config.toml
encoder_arch = "vit"
model = "image captioner"
dataset = "photos with spoken descriptions (Open Images, Localized Narratives)"
train_examples = 203450
image_size = 32
crop_scale_min = 0.7
horizontal_flip = true
color_jitter = 0.1
cutout = 0.4
tokenizer = "word"
vocab_size = 4585
encoder_norm = "layernorm"
encoder_norm_position = "pre"
encoder_activation = "geglu"
encoder_mlp_ratio = 2
encoder_head_dim = 32
encoder_fused_qkv = false
encoder_bias = "all"
encoder_qk_norm = true
encoder_layer_scale_init = 1.0
encoder_parallel_block = false
encoder_inner_norm = false
encoder_drop_path = 0.15
encoder_patch_size = [4, 4]
encoder_conv_stem = false
encoder_layers = 8
encoder_width = 256
encoder_positions = "relative_bias"
fusion = "prefix"
decoder_width = 256
decoder_layers = 10
decoder_norm = "layernorm"
decoder_norm_position = "pre"
decoder_activation = "relu"
decoder_mlp_ratio = 3
decoder_head_dim = 48
decoder_fused_qkv = true
decoder_bias = "all"
decoder_qk_norm = false
decoder_parallel_block = false
decoder_dropout = 0.05
decoder_inner_norm = false
decoder_drop_path = 0.05
decoder_positions = "sincos"
decoder_prefix_bidirectional = false
decoder_connector = "mlp"
decoder_tie_embeddings = false
init = "trunc_normal_002"
residual_init = "none"
optimizer = "soap"
beta2 = 0.95
lr = 0.0032
beta1 = 0.95
shampoo_beta = 0.95
eps = 1e-08
precondition_frequency = 25
max_precond_dim = 512
one_sided = true
adamw_lr_other_params = 0.003
grad_clip = 3.0
steps = 9400
batch_size = 128
epochs = 5.9
lr_schedule = "wsd"
decay_fraction = 0.3
final_lr_fraction = 0
warmup_steps = 180
weight_decay = 0.06
adamw_weight_decay_other_params = 0.05
Rows from block 4 of the image encoder of a small image captioner, named by matrix and row number. Rows with one number belong to one neuron. Each number is 128 + 24 x the weight over its row's rms, rounded and kept within 0 to 255. All counts start at 0. Numbers have three digits each.
After each neuron's rows are labels from the 100 images, of 14976, where the neuron reaches its largest size: "top examples" is what is common among them. Only what is clearly more common there than usual is listed. The data: photos with spoken descriptions (Open Images, Localized Narratives).
# gate: MLP gate (encoder.blocks.4.mlp.gate.weight, 512x256), inputs 86-171
# fc1: MLP up (encoder.blocks.4.mlp.fc1.weight, 512x256), inputs 86-171
# fc2: MLP down (encoder.blocks.4.mlp.fc2.weight, 256x512, transposed), outputs 86-171

gate.355:089175131131160153096112110162168129157150149094132140110153134164171111070170151128094096162118082129138132113134132105137128188143122126107112130111149094177122152083107129150122113118117158154147131127152167098138113111111115121114035118121107148111142123
fc1.355:158089131120103129128147144104113081100109114148115125145116106083130084178144124138137141109159141118113123115144079143118122166111156126128143122145083170049153131163146144119151124167106114145095106129091139128179118139119110108145175119134129154162122137
fc2.355:126087107118114096144171126141151103146144109106127119113132127140124143106152092087113129125127146160153077112102124097133133159130126079145087137120114092138135131123132142124145126056110145080151131136096136156155135141096118119116183079149174202078124100
top examples: text has "sky"

gate.367:098108122124133168156136115120092120138135143119127174127104116138185099140124066138110120104129133126129087088148154086155088113107143169139155156094135092082129139096101154140140129130129095086106122165165124188113138128121108145145110156138140126135108189
fc1.367:092112159112099156143135099114090132137125112144134180128130143118168118126138107124135114118110122134096090108138144118127099106106146168129129156095079100106125120125087190135154102109126097125090101160126122159149118138143106136150121170124144147122138176
fc2.367:109096112110129175096121131098091170151148142131163126169083159166132168116140117113085107170112155144128129124142151123186127136115149157142127098160139182161118181148159111155137170093117132094164179137129134130134122101086121116121100126143108137111137134
top examples: text has "table"

gate.290:087164138127138142098134135140149150140162126154125126134115117156151112106143125095181122090131121142117095102132157129122110187104144130103080121116121105138160121102115142158114149160116097096139126125156123161094097084140163139110075143148081132154144140
fc1.290:139085170156168096143129088107095132101123104098154132094099138136080125159072119182124121101185135149140164147139142155114125108123126113128123159152134147109083121105148155128158115133158156146115123107155120138156131147093119144129088111128128123117118130
fc2.290:111119119083129138111155105157100110137141089128085110144089136111093118121152124136153118110103152153093119112079155150137119130100123133119132138115123156095077143115123120068157113139136134136130163112149123113114133150175093155098155132131154126105156132
top examples: text has "sky"; text has "buildings"

gate.131:171155132104113136181118120109124134147148068102145121152167122138124091160150113092087159123084122132120197108097094153146142156092130126122110129147080143130117099133157142127158109142125125094187120125111115137102116111131146154092106128098134130147129157
fc1.131:147187131120095136169098117130107155155145096098160103131167133100132078182161130130128147129109080102109168098092075134167119142101129126146107109151092160132144123094146141150125118152133125085181145095113101154090134143117125108119130128114123092153132122
fc2.131:112125112141114107081077110113160178136146160136105108135144096109156179147122183159129102148116145155138122142123134145102156108154093139135086114099115089100178169143118157140122138156085097070138121151126144113119083167087113166109147134154097108115129117
top examples: text has "holding"; text has "sitting"; text has "persons"

gate.244:134187111136122150100129147147136112109152170129168138117132090103084140110107169110094161115106132123125123143126145107112149151150098155127119128134072100118102136147145114124153093169106109157139116128139084104127125221129132175116154125146167157088124131
fc1.244:094163089117113146112135142224131159112106196139079159123104126141090144096088115109125101151132167109130103150147123117120122086131102127093118140104111139137123141103125148119117118110107136127142089115149122122179153140083143148156110085154158142076142130
fc2.244:142103111106135125161156150139113101126085153136137095130093109135134123104083106152121112083138127086140144135132110151124103155116084125115134159142123161148133151120151084122159157132116117143107132111112110114086132154116116147159134152142089101152125155
top examples: text has "table"

gate.86:102105158131112161099136096145119135127149145134155109106079118128111123128112108118128092099129132122116176171152133106145111170134125145173141144114147114119126118145137126078140069126140155099141101190105103149154110171137126123136135174150116125145128132
fc1.86:112108125136098126104097140125139083112141137107126109134115171099185138124125133111136082120137149134128131141122103104096112171115101146151128139117099157148131142135086139081140088117103145129084145176128114122119105154151147097138132155180138139124165092
fc2.86:100182146126133098147125143132140081143116163118133131142141123141166115091108115138137110147114134135112129139117114117161133081125119142104102142132176161128093180138126127128108170137119128214099137100148141129135134152153122101136099117165133132143093091
top examples: text has "person"; text has "holding"; text has "wearing"

gate.346:083167112150133103103109120129146131124148166165148136111107115136168129161154138114148125127128114142161162111133136132109114151125107101070149121146140110140128114117137121111127157124107133094129126112129145128170123126129147133131066115105090130115134152
fc1.346:115139153127125126124096117145123116153111087102093163145113100166068130112131139135136115091102136089142106107154096157143119111133145127135088126097139085129126148104181114149128079150177138144168119138172152111074106137139111121093205123110066143147112132
fc2.346:126125133165158143102035146145095125134107080163135160161128132118125143113159143101147130099129096111136129120135137137156130147121135127116119112136109123105096135130096156129116145132103178137177132130147157123079131141144107159126131112084113117142161103
top examples: text has "white"; text has "black"

gate.393:139169103148170146144099107114150092139125133170111112120143115162115157124116113161106098136120143125155178096106108144121121140078177127133134158123124161100139118131158137117120125102112142117115071135076163116109094130145105117140129135101131127100128156
fc1.393:157142082175122112107106151128139112121116161123116100083146163114164120121151121085103091095123091153095121119145121184168152081148142121119130142147087154133113102147154149116117169163116130111134149150108182153157107130133109132085146153078102137115130137
fc2.393:121099099164147156146088076126088119115112134123139169079150151117105086124125108142091141121134133155125106168114087145096160146139120134111096140164138116082135102157136141066143116132127154111146160169132142128151170108089103118143100141151140125142137136
top examples: text has "white"; text has "black"

gate.19:109136166139101140134133109137133143129173106118159124133121140112104071124146159072093108114142090161134134107086128113135179174095138145135132141143136111117130100139098173114144088164127167130135129149146113097114169154149119169118151139114165125088164160
fc1.19:116133150128117172141086117124150121128140095088167135134100165106159092120125139120107121082105062134124156111113116123152146182124123128148113129153106113107141097143114171107143079131111170158150136134133109138120160183124137142116118172136180141126150162
fc2.19:086155132116148115126086143165108130096135153127118171096159156112133118136137148148115099112162156127116162177112076118178120121184149130175145153122151120155161126162137147126189127153118102176121125123121104112092144113177117140143114152146131127103139107
top examples: text has "holding"

gate.12:117212138136155115128144079132165125142132114130141132118141115133133122122129144096145134147104110130093130131128124137117121170078137109090123119120162145127102124133110117135113121104094125111152123106111146141132190119141122120149117120101073168107164132
fc1.12:147115095125077098153113110079108148094144144103132162145111136136170138105116162134109126121191145097141157114114103139113145139177173149144156119168160119173111134116171144144118121185125117147063108119146101131158129168138104104074120110131149104112148094
fc2.12:136146128115096091117118150124140106092157143135092123133095131158136146112130141133192117078130112155088125191087142124125145122066118094163134161154134150145083154132143106119167137094129136144150121115146088157081135159154149124121166140141144183094113125
top examples: text has "sky"

gate.276:112125166114121129097115142147148131128148124126129169136091130166167151161103164121157163136147128160113112123137132155126077157120166127145146087101121109150136123147139173119127132138136162114108112114142113109109112098136117086088084111068074120099156125
fc1.276:155116139154155128146121110119158161123104149122122139143119108094138178076167118133117122134122150126149100111156135128137154119103130132120105171140098163073150111147104108131134163113114115099123147127112153076128113106109132128126116139126151141171087139
fc2.276:087076137131167103139150126138135082128118134116098108125148150111131149142172137083087153126124137154102053141151093114126169131131150158085112140134088123108142131179105143150144143110134121161152070130142146132115138116159087153132092171161104208117117166
top examples: text has "man"; text has "smiling"

gate.186:124150134154102139146074123097112095147160128086143125180108121124141170173130145161109139172092110197094155135104135145142124168107114126124106144106106128136115120151091144150137119158137115129103134118100132138132108124115130148082160157100095143168126134
fc1.186:111159140136142111112140156141131154196098086153098123107137105122097157119139139071119126111137165085132100126114109139131132046141145126154134141137141109145144111124150096128135114086096128120125134113138098115118143116135101149124135094133159130090144116
fc2.186:090132096121078092137144138149131116125084144101121132109159092137126111134113116167103130175118138110134145127135164113152131066108058121120114104114137195115138134160113144138152128115150127160125129114111147120177137142161134108133162154148113132140122101
top examples: text has "holding"; text has "two"; text has "woman"

gate.447:119174120125092130147126123107123103128107118115083137112163123127104118098139160161116118146135130156123114133150128112152132146084124109092132091088128093134175146159134122102159139100124128099145112134183123124116090136145135169141115105117132142163124125
fc1.447:111147121145139103173121125099157143166122146129138098147151130093105099151127148165068136116120112112124141128167105151118161136110129115133099105087152111109165121115103122069129125079125104129167114120145134145095087164134132156109102112096108132178118122
fc2.447:174100105128090130101114109135111178083175132140096112137143105100104111117092151130159158118195189143085167135138126129145115110074156133097140150148129147143094103131161109114108112133117124125102089115105116136142133130116116120132148134153130104145158132
top examples: text has "wearing"; text has "woman"

gate.20:128145081144078157162138157099106114116111108140098120132079120161160168107122092124112166180115133116115081085099134147110143141142137120124140117128162146111155147110091154118141071141086130159128130113115167127142142089136144134083124107121120107098151122
fc1.20:106094201152158134124136091115146151136104132125122133104113126112086142117133145138151115129135162132136103132120156145154182146108124138090095149103134111149137171153104115123130138122138128133114116129125109085072075137137139105136110125162147152124112124
fc2.20:148172116186141132140163137114097115103169138133130120097114149125125140094186135116151117131141137118157103075101134112125139094128155149152176132138112084114107098127171143169155103104085157138135152122116136187177109116107145160125122140137110126075172107
top examples: text has "trees"; text has "sky"; text has "grass"; text has "plants"

gate.90:135139123096141081172094085147152122117130151152112168116122132153131112120123117088134084155153117121139126117115094100133103150107120104121137109074150139129113140141144153127122122137115122122108117123137188144145117086098125132116140141130138141100117140
fc1.90:151113114123137159121126127129178105133121143133101167140127079131126093149144122119125132144157146136114121116108180157135158118082146106175123148121135159143111112161101164138143112118134113117088156153119141163184128051095149099117132138120070117112104140
fc2.90:151125096096099154150132086152121131127127175106114128106132133150088106155057141133152150103133126184168132126112151062120124116149121148127122112100156108125125156132088150141140151133165122122154161152137138125120109109141142137150096114135080128101160118
top examples: text has "man"

gate.480:133130090174130169123113132129165142119132118161129140141159155142143122171080147080103131141143171119136143120161124141121125140121154109121120169157140138092117129082136134132130128098089161118150124114095131115106138154121100145120106123066117149120112114
fc1.480:167146047132122115112114108146091125119098135174131141058129148137143154077130146100133143124096155152067177170158115134135144109081147117146125172154141136131151100123142118131121143153120142160140136095068140090131107150121144134089133150069099141119102118
fc2.480:132119120132148128110096060163093131145124097129124184096128142112099128131075144132110159128083118175120067136132109127113157137117112133129106150135136117080136117153120143075153122181103125086131128164128119134173122080123112123176150137149150118161124129
top examples: text has "white"; text has "black"

gate.489:132136183169120097139106097148203126117133140131115153129118123139140157131154113083103090119136140106157177109113141119141135156163100104106092161115138136121127105163086052111141114143183125100143083114187136113181149136141141162114106137077113134105145154
fc1.489:122083136114133125160111113113130143116126098182147098123129141140123149146086114118134133115152100135064135146125101126117081152107125117140121097168175110149113129113117130146121137121136125150100132102151129135116118141163120184121095176156144141139091125
fc2.489:152093130065094140177165140121148095142097152121109166155092131135123115154147122139118140114130135137166124088111112166125107105107111144119130109135096123132132139129114141137141121127128148144098107149140129151153141174089110115102129119150133138125103147
top examples: text has "white"

gate.462:106165126116138128138102097133153128207146142128127163150097136132161149100143096105152107114124133141135108132088123163133147158115137106095091151108135135163124126104132109100178104147129136104114141073109156147125121099111158082129123117139121112141091136
fc1.462:089130110074124086148126149137156087156134075149142134131129127111131098105136106142118109162132115082160136111118158117134143095136157110138088138081192160141135097148152084143105164167129106105104177133092114181150141147141106145123158105157153131138165123
fc2.462:080143135139123106165161120123114138164143162144096161137128130100154167075131125142097129109117125188078090146150105105108101142096126119152145125105140141133124168149085131112131101122131142128136112095155117171091107106183167109185146146157138146139156138
top examples: text has "woman"

gate.298:144170134121103115145072124159146137179112149145158119137082103113137142118110099127122138169103168158130160140117157157103127117157161113136160117097170108099121142148144125161135098127130150106121108150133125132125113109117141115155118115145084118160108097
fc1.298:131134095134116097090150146106104105172138109129114099086114102100142158114130112127134108107147131156151113125124071128117149121140070135125164088161129075163116113127088115125098132090128153095106130091114099145105181144128159114095136132167152161118138146
fc2.298:125127122129097144155132111151138110121140124112089121099162102129111124171091123105123120112124149145149161142114122126101146107138130123147121122118140139147064112127133148108131155127152140143169115136097138125163137122109102112110153175091133151143148155
top examples: text has "man"; text has "wearing"

gate.341:109181173129132126158095113111160131145138145111120123133163120072138125102093139128147149151118144136099107137159125125131130140105122127147142097120098109161181093154167125148164124121150149127122103154131146117120148148146150119157108104146118146113103166
fc1.341:121135120103171136129116151138135132135100097159133130116065123084157115172135105102115103133134133137095143066158126106120130130149121112106146147144118150161100129125128169095091124109145117141151138106109094162135091155121134119170146134109084144123103147
fc2.341:164102109106090139129181125118097111101120112153135120155110135167122143103067127116133121162120152133109098098135171109091167122086087125115095133123127113129138121141124137128168179113147135126189131126112102143142104081064111124130120156157124143155091119
top examples: text has "wearing"; text has "woman"

gate.192:109150154169110136119133151149129144102086055121123130159140107175138140117077120110127103115119189121175127133098151128140139122111112125106162140124148119105150124114136131114102129149095145131147100129129144130121128093137161118146083107156062140145185142
fc1.192:122139149173167089135106156128144125125146119158101132092147102127119164141121085129117129125139153158113099101124119128120131101171168121141120130133118086149100087124141074136120139157138117128160087157124139110108110148176106136114107111121095136156157146
fc2.192:122120138133139148155096154144085160119163103095153120158136118128064101154070132117128114102140159104110149104158146127122153123122149123164145125110145110093130146130125110117112116114124138112143139093152117118119162100090099116141144156154133054150129091
top examples: text has "white"; text has "black"

gate.266:095187115139111144139098137123147129146127117092080173146109138097154146119094156135156094122090098187134133119142093179128149173131122131157107081127130164132117132127140127138137156150132151151138118143161078159149131161121113166106108157097130073080150169
fc1.266:136130165090155128139115143120140166113160111123135119119146142149133122108102099111139139156102087145139142139116133110077132114118120120105105150103079135094124147205143128105150111109155137107126146096107133122129117122127134155116117099106151137138137147
fc2.266:109068137102136100135098134153128128116093107115158134141121141121116088134121139112118087103113162112100111145124131138106157126141156161126155141108153091156092158125146109152148103107097123159169137152163131113121132172114132129110109128165162102135156120
top examples: text has "man"; text has "wearing"; text has "woman"

gate.157:193139163123157107209092087125118121140135141143157149154144119113154133144127099117110157112122151121120139132126139125165123106102142097123122117161131109114094156105163124156126105132110108117152177140108138099115087136159101115147097180121110136145150144
fc1.157:115135093087167089149080103129125142137135114140144141144161100148160153136146136066122127140142156129147129138129106159166095127081122103128139132161162151125091144129143132170140113129122116091172142152139150135126125141139109098180084103125129126145153123
fc2.157:131112109101142124105090096114124112120150169107108100136116103115138150120131115128151093092152143126164131156105172137115145169148093106145118134130158154099130135132149134096128113133158163097126143163174192144125117152094122153128083124156118148117160131
top examples: text has "wearing"

gate.485:123113115109164139094122074139157120107153130147131115138075170137116139127157148151163079156146180130158104124088130153163118179111165136091130091119091107142148119084112116112148111121161168146139157126114135101091123137072132116163107175119115132119132146
fc1.485:120116198124149174152133119094123097156121100130134123141102099110070148177137115115090115131087086164116134076114119151124139139129127122122089106115138138126113117108112129151144115099137168154169156106111162127083157109082128136142154155101137145126129138
fc2.485:115127121140156115101131094129101127151148150169136117107106113117165108139136144106131111131163114145185102124112126149119161095149119097129114124118101139133145109066145131132142124129101102130128144085098135117175101133089081156083147160115131133166150170
top examples: text has "sky"; text has "building"

gate.79:137161162139153126141150112125110148141132128149111126145080191139134105094129136163097104167147119105122149128147080146179134163079150148123176153154139106161146121167127115134130103108118116108121111124098118147114133109158130078093093137113159116125097141
fc1.79:128127167102177133161173127093059163146095121130149152138119173122122086108134114198092142114154132107110095143115087123183154123128121130125129165161173151137149136147127178104129125103113077119115148139105143155123137139149135099131124154097147137153090169
fc2.79:111101136101149125101129159091120118150111148096080103142179098113121114131137190116130117152154145106148155127102112143136150127116146129152083127147158166105134102121110123137130129189145087118129090122115160113158163161143132125144127158113098124118122121
top examples: text has "holding"; text has "man"

gate.285:106130115110126098118138132183143103139143149120107123114150130124174173155118143115147091163106087128124098154082108116172098163129125104112126143099115108129119109139111145161135132135132148113097110143146169125139096063140125143113138148117086137096127121
fc1.285:134102138151100122165122169150134138144119100122124090149150108159097119146114088103129183154077065112123129102110107095101143129129133136137127106097103090144109180121120101116109141121108142101140121133132127141115129147131125150153130084160138123139122120
fc2.285:148142151164152129102063140132106163152116152097137103110107117109115147112098116149127156147106100155137119137122133108149142067099132138184127158150098171126121153111131166123167124122126140113097120129138077079130145159156161137110085151126119110133138151
top examples: text has "grass"

gate.218:126172116117129123111115086125128129123118187125127124073126151141113170176130142059127113131122162130126141137138109088151101143144128125076164123130156134163128104124151135118117133133117143121111117138151125145088086143157139090127077140158088136124145112
fc1.218:162095120160183129124115125138131130090132166134142143154109140088127140104118122129096097129139181112153174133126118111152113136168125136138124122143129154105097128126092130133122114153090115114146082166140142103154131095163138112126111116183119120102130078
fc2.218:156109162154128157130140136102131104130162110120116146155140147153102147150182101106125150094141127157096158124128095140130128139106180137163094144116179124133150142140174164118113163156123126127159110127156128145085111097074116123103139094098120147123124128
top examples: text has "man"

gate.18:098115137118128152146076153130127128126105136117070136166108127131155089087143120168127153125127148108134125135125111133169148166164093112116123135080109109157105139131131128123102095143128106104099130115146144143136156084086118135096150137124069148193104074
fc1.18:076097119125103169140107146117129136161126157138141140155136131155145116102135131153156110106074098128090134124145129146195191174116078123125111142097108103169111129127129159141144106126120091149116140117154146135158101103108118154148128096175096119133158094
fc2.18:120127120144131131071127129129159152161098089100116139120182109145129151132129103128097131110136132119139123108185123153136132109159166108076122142156171154150149086123107132133095098143142083171112115057126140111139134117140148143101152076126131170152146113
top examples: text has "sky"; text has "trees"; text has "road"; text has "people"

gate.481:146125109110128148087131100126130101095121143143123099113102157181164122147126128094125103151121145114144118127094088127133125143122143118136124170153121142132086130117109139092151131132108134156161159138082103113130180115124154127098077143102081090129165098
fc1.481:109156153163109137117144120122128145138122154150126169135131141117099154102104143182127124111112107136118156108122124104130088102108097113103122127100127121134154130113144134159157116120182138100137117123154155110118093188134141139169151137129152156103088128
fc2.481:137121161107142139120163157074156170128081125110126111122122101079154095104123146106135137142094126139108121170141117137104118086100138123121115164118136137103089105087122154128112156126118111094129136153095098120119100146109110148111140116111119107160124140
top examples: text has "man"

gate.281:102153113128120110099110100152151115098116125085114170112089146133146137141104153144118137162091150111122154105112136140149123198123129096129120107139127119135157100142112153152144148129129131144122110096131136142150145068111123152139115145125094105118098145
fc1.281:143138120157148130166126149087137140169110162113117119119124067136097162143157101139132143135145077094120129107114123143142137155099163137112149093111105116144145155141124110135091109164125071123177087097107140100141040119145149149150160109111098138154151105
fc2.281:125144153153130091138104098138148138149127139122089114115113124138115146131078148116130138161106096163133146156134115087094146116088065154148092135150158113102096084128118134140143146117131150151188122168192131127096131109113119129131113134129152160144147081
top examples: text has "woman"

gate.336:113159129127131107097098078159138127125150165129133125138124165169132119145138115122142161156146110119159121109124107126140125168108164136089154145105146083144126115154142115100115160135136141102158107134149106120146101080103125158105084105103061121112126128
fc1.336:125079113102143135151165134183141123085091123086143068135137132136123165125142136128129104139147125075130115120155131113134116137188090141127124173097163139150121156144094103069099136077133133093147144089121143120090104124144130137179138153177102139121112103
fc2.336:143116113168124100114112103137124180112131164095093149166134118117112116155084131132114101152125143197150118113135124137130131137147100126079088133118118149176178102158126184127142145141115132100123164143126101155127099138082131140153098120116153109129168180
top examples: text has "white"; text has "black"

gate.73:159124109169149118086151131117137166119099153103114119135101145142120141143128156102104149120107144112106114115143126121115137136127137143143135134101192101107164142129127092152119055133141102112152129099104135145125058130150125121106139116138098179154097163
fc1.73:147130127154155121090161113149148131109116139068118095140091141135113138129130164137118144124107161111094121129161140126152146113128130117139124113116147102106179150163148107160139068143127130096157110079114142153118072146137152112121147130137131157147085184
fc2.73:120147111143130128133131131116119129107147095113124140145111144134124134100195130125116136102095133157091075191111126130059111125099113117164143161120121109089089134112141116127146116094168123115144126160121105101105080128113147127116108102135163129126125104
top examples: text has "holding"; text has "playing"; text has "lights"; text has "musical"

gate.401:115141079147142137122147115155134117121124132121135147134153083134157125091120128131123101133136135137137145142128140130159150173113136122092142107129172087139118089105150164147151125128103129113093134096115109127111144173158151145097092143150081083088088177
fc1.401:137128172105133085126132138136125160131109163153130122139176101139137187127117136173113159089075121177133137122152124083084124168132075157130117160154077111136103131150143180150154146108113147133144112143152132116106132156108135109144152107121127147108142132
fc2.401:103175143122122135116111150137135140165112125099139117141171131120147110145149147119101082099182111128106123171132104132127111134163121144101095098127105087118129091100138175156122120151139088101105118115111135087154101146125130152105120140107178152103140151
top examples: text has "grass"

gate.225:143146112131140166076155115131102152112123147142118147132156135097171107151125141128142139119130113156078130129153116126158153154121160120113086096111087150133105148097143167147118089180122146190133120120127134127118157115114165109106121101146117150168144154
fc1.225:105108129109133092142141136162115097093133118146124105130143131123130135156167051133108094112144131158160134110109119091161122108137075142109132126171156099128121122136144124108143099101143133126097162152152192120110097115118118144141117121157141079124159145
fc2.225:126138155129103116115124097127126105177119157138123077166098155087082118118147171152123121111173141164113117126132096147123142165190160141129075112072164167150114110101085116121140113095133149117121129130131136121133103115132131099171092161123137153156131094
top examples: text has "trees"; text has "grass"; text has "ground"

gate.132:118152121056121107116127116160145153144159141152098147114119138159129106165180130103110123130160079131173122078152122153128126138113120138122136123130126113136149138170084159131124134124158127116160131132103118120126129102117108116113147129115121138084137123
fc1.132:148113111089123123119121153087138130135130097135118102162129139124137135096103141198131126126149131058092103132108078102137119161136129133114105122125115102128174088114162137175171136168149100175116100131112096138125148176160100147124152144140162111122157150
fc2.132:124119127107113148118140156107146111101064167124093178115078109134175106156110143166101108131106121106141181144121189135126105149138115116159156113113114099137129146141061115110130139107098143127126136139104140131172148096116134119115141126154142138144107120
top examples: text has "trees"

gate.46:115148110137155145113106110162149157131133116114146143135110128129166163135168154125115143152101144125124110097067156124138110184110143108100144115111156116132131080125140161150114125142128151120133105095138132118116121103133122119105111135125095124137129139
fc1.46:143144096117131101110120095131131132105114125126137117152124097129078138126106106102170143107144136121141098137169131138100141084108115140157135127168083170160107162107106158118098142117122110145118084153142132118156158174117178091147112159155153134109111099
fc2.46:133095124132100155203066150079135122077108114123153142172152126148113124152126107108146136175164118117119134120142099101167100124146155096150154089148140142127115116125103101149142166176109107122127100116093122130135119124143150087149108122184131108131151093
top examples: text has "trees"; text has "grass"

gate.158:106112116134122101087114117117129113126171108145103169115134125139154139128075142111098140128158127184146131172107119141127131151129122127131110103125169132137168123132108143137177129162116112153121136133155132103134160118134097128135106141104134138111116139
fc1.158:178178116138148147156155123167126166132074135117153097139145121155083143148158122146141107107077115128135133113144168114109157102111106107114121132128113141120082147142154124135087134121171158065118130101073119134104125131112151136115125113141125125128140124
fc2.158:099114110120115140120144134117122119138088110126126133120151133170148165091116107172135150168122130134156091098129129120107157152119113100126127142087159089108121148111074099091100128095136131141101132066151113153123095124140120138118136117106181119145147092
top examples: text has "wearing"; text has "woman"

gate.81:120101130130135129117113130142105161148147096151185126105124131139140092146149115118146130116161090117142134146156169128116111198168132124156129129137119082149093121116098134134110115168111135130129122147151135114144124163101097133075102160121132111163157122
fc1.81:146147121142168123123141140134153131157158123157086130129150104147074135122115095130112183125116147091128108145129132126111130117129141122144108113128164123112103077102170086136137148140152121102158096092115168116140170089113148129094180077143121116115099171
fc2.81:153111099130105128103153137129116138141124089144091127094135110131079099157124153128102167128145126126158090097142142118109090143182116118134106125127070111122129115076111104144132139144166152117149093117106118089162138149100122107104135100115156116157152125
top examples: text has "holding"; text has "man"

gate.347:121123106131129140113106115153095136131104160146114146152113101143151132115124126140122117149128068111142125111114160142142135175136125128130161111108145124131160101105158161174134143122159161127121143133132099115171111152134118127135107155125095115089099152
fc1.347:113123116131112125152126134120103097107107145117105135149149120150167109156136100134153144134113075052122115099096135122144148127113161114118163084151105131123136121150141125147119148133109152150134162159142100130120108086120116142175135126140111134115123193
fc2.347:134140102149174064110141134110110135134104115143130098131159145120107152105150150140138151117125122157164143082093110137163157118144128133143087121139114169147086145086114142141136139116119130114117173144117122105130150151146153173149151126140111105114130193
top examples: text has "grass"

gate.77:072129090159133112148131130137153101122128147148117122108143096164119130133175154128150125141115144187148113121129132157132161113125109131147141126161163087146157151120122121140151113104113163123120144136096121106120121043125126149101134135137120155147110123
fc1.77:124128170120083109156106160137128120172112140094113151125083121125154115140070171154147146149093138113141098104113122100134116144143129110121137108087155136140116120138098144115169135161108088153140141130119165178113131183104128125122129096146119136101119165
fc2.77:134171105142142086135144106136132095139074179116119110142110139101187110146150122105118123155163120097106113104079121081107157167161171086081138191063147118183089148156110132088144090175143148126110165124148110143138104154138148115146128096170160151135162143
top examples: text has "table"

gate.339:085178088147148140142111138116155148123144111113115118119103123141115162155189153103140139111109159148134141091137130138115117196132172123107105089118174123162109124097122127147131133139131129141130120126118105106143120154119164127092107081140099107138140133
fc1.339:179128103137127118167120129065120120176132122133141106129140156149163113130100097137147122137152146141155139123126169120129154154140137131130117143117134161150131123105143106089107116149126087105138108100102122123128143110166125150150141110121156129115162136
fc2.339:135136144078176114142161120077150138150131129187112115117142121134106119114121092074133126134168109120102128178143132113124110131112114172166082124148134122096128104134119084160136127126118161096149093144134133104091130129115158148144114149127087121107113119
top examples: text has "sky"; text has "buildings"

gate.252:130096119102140153118100139124083132129107141125165103094154114147119120093126117101133109111132156130130156159108139125097121113096156133107130191151110140110136091087137087128067104137085168086132089145089118097127112148110102165129098169107162135145105086
fc1.252:105192126157107116149181089129162113127118101130080133160085131111147126162141108120104141152136154144130086101126100133177142163170109125143113085107137116149131168146116148139149150105191126165127126094155148175119125093136139111107142069171069136125126180
fc2.252:098125142113075121153169102158110085094107152120134147124141140121105066100151115107148142163134145107184161130135122125067125111145111101163127080132107112109105157109140095149125099155140148144099102112131136130155131152127154147125141121165142074113117112
top examples: text has "person"; text has "black"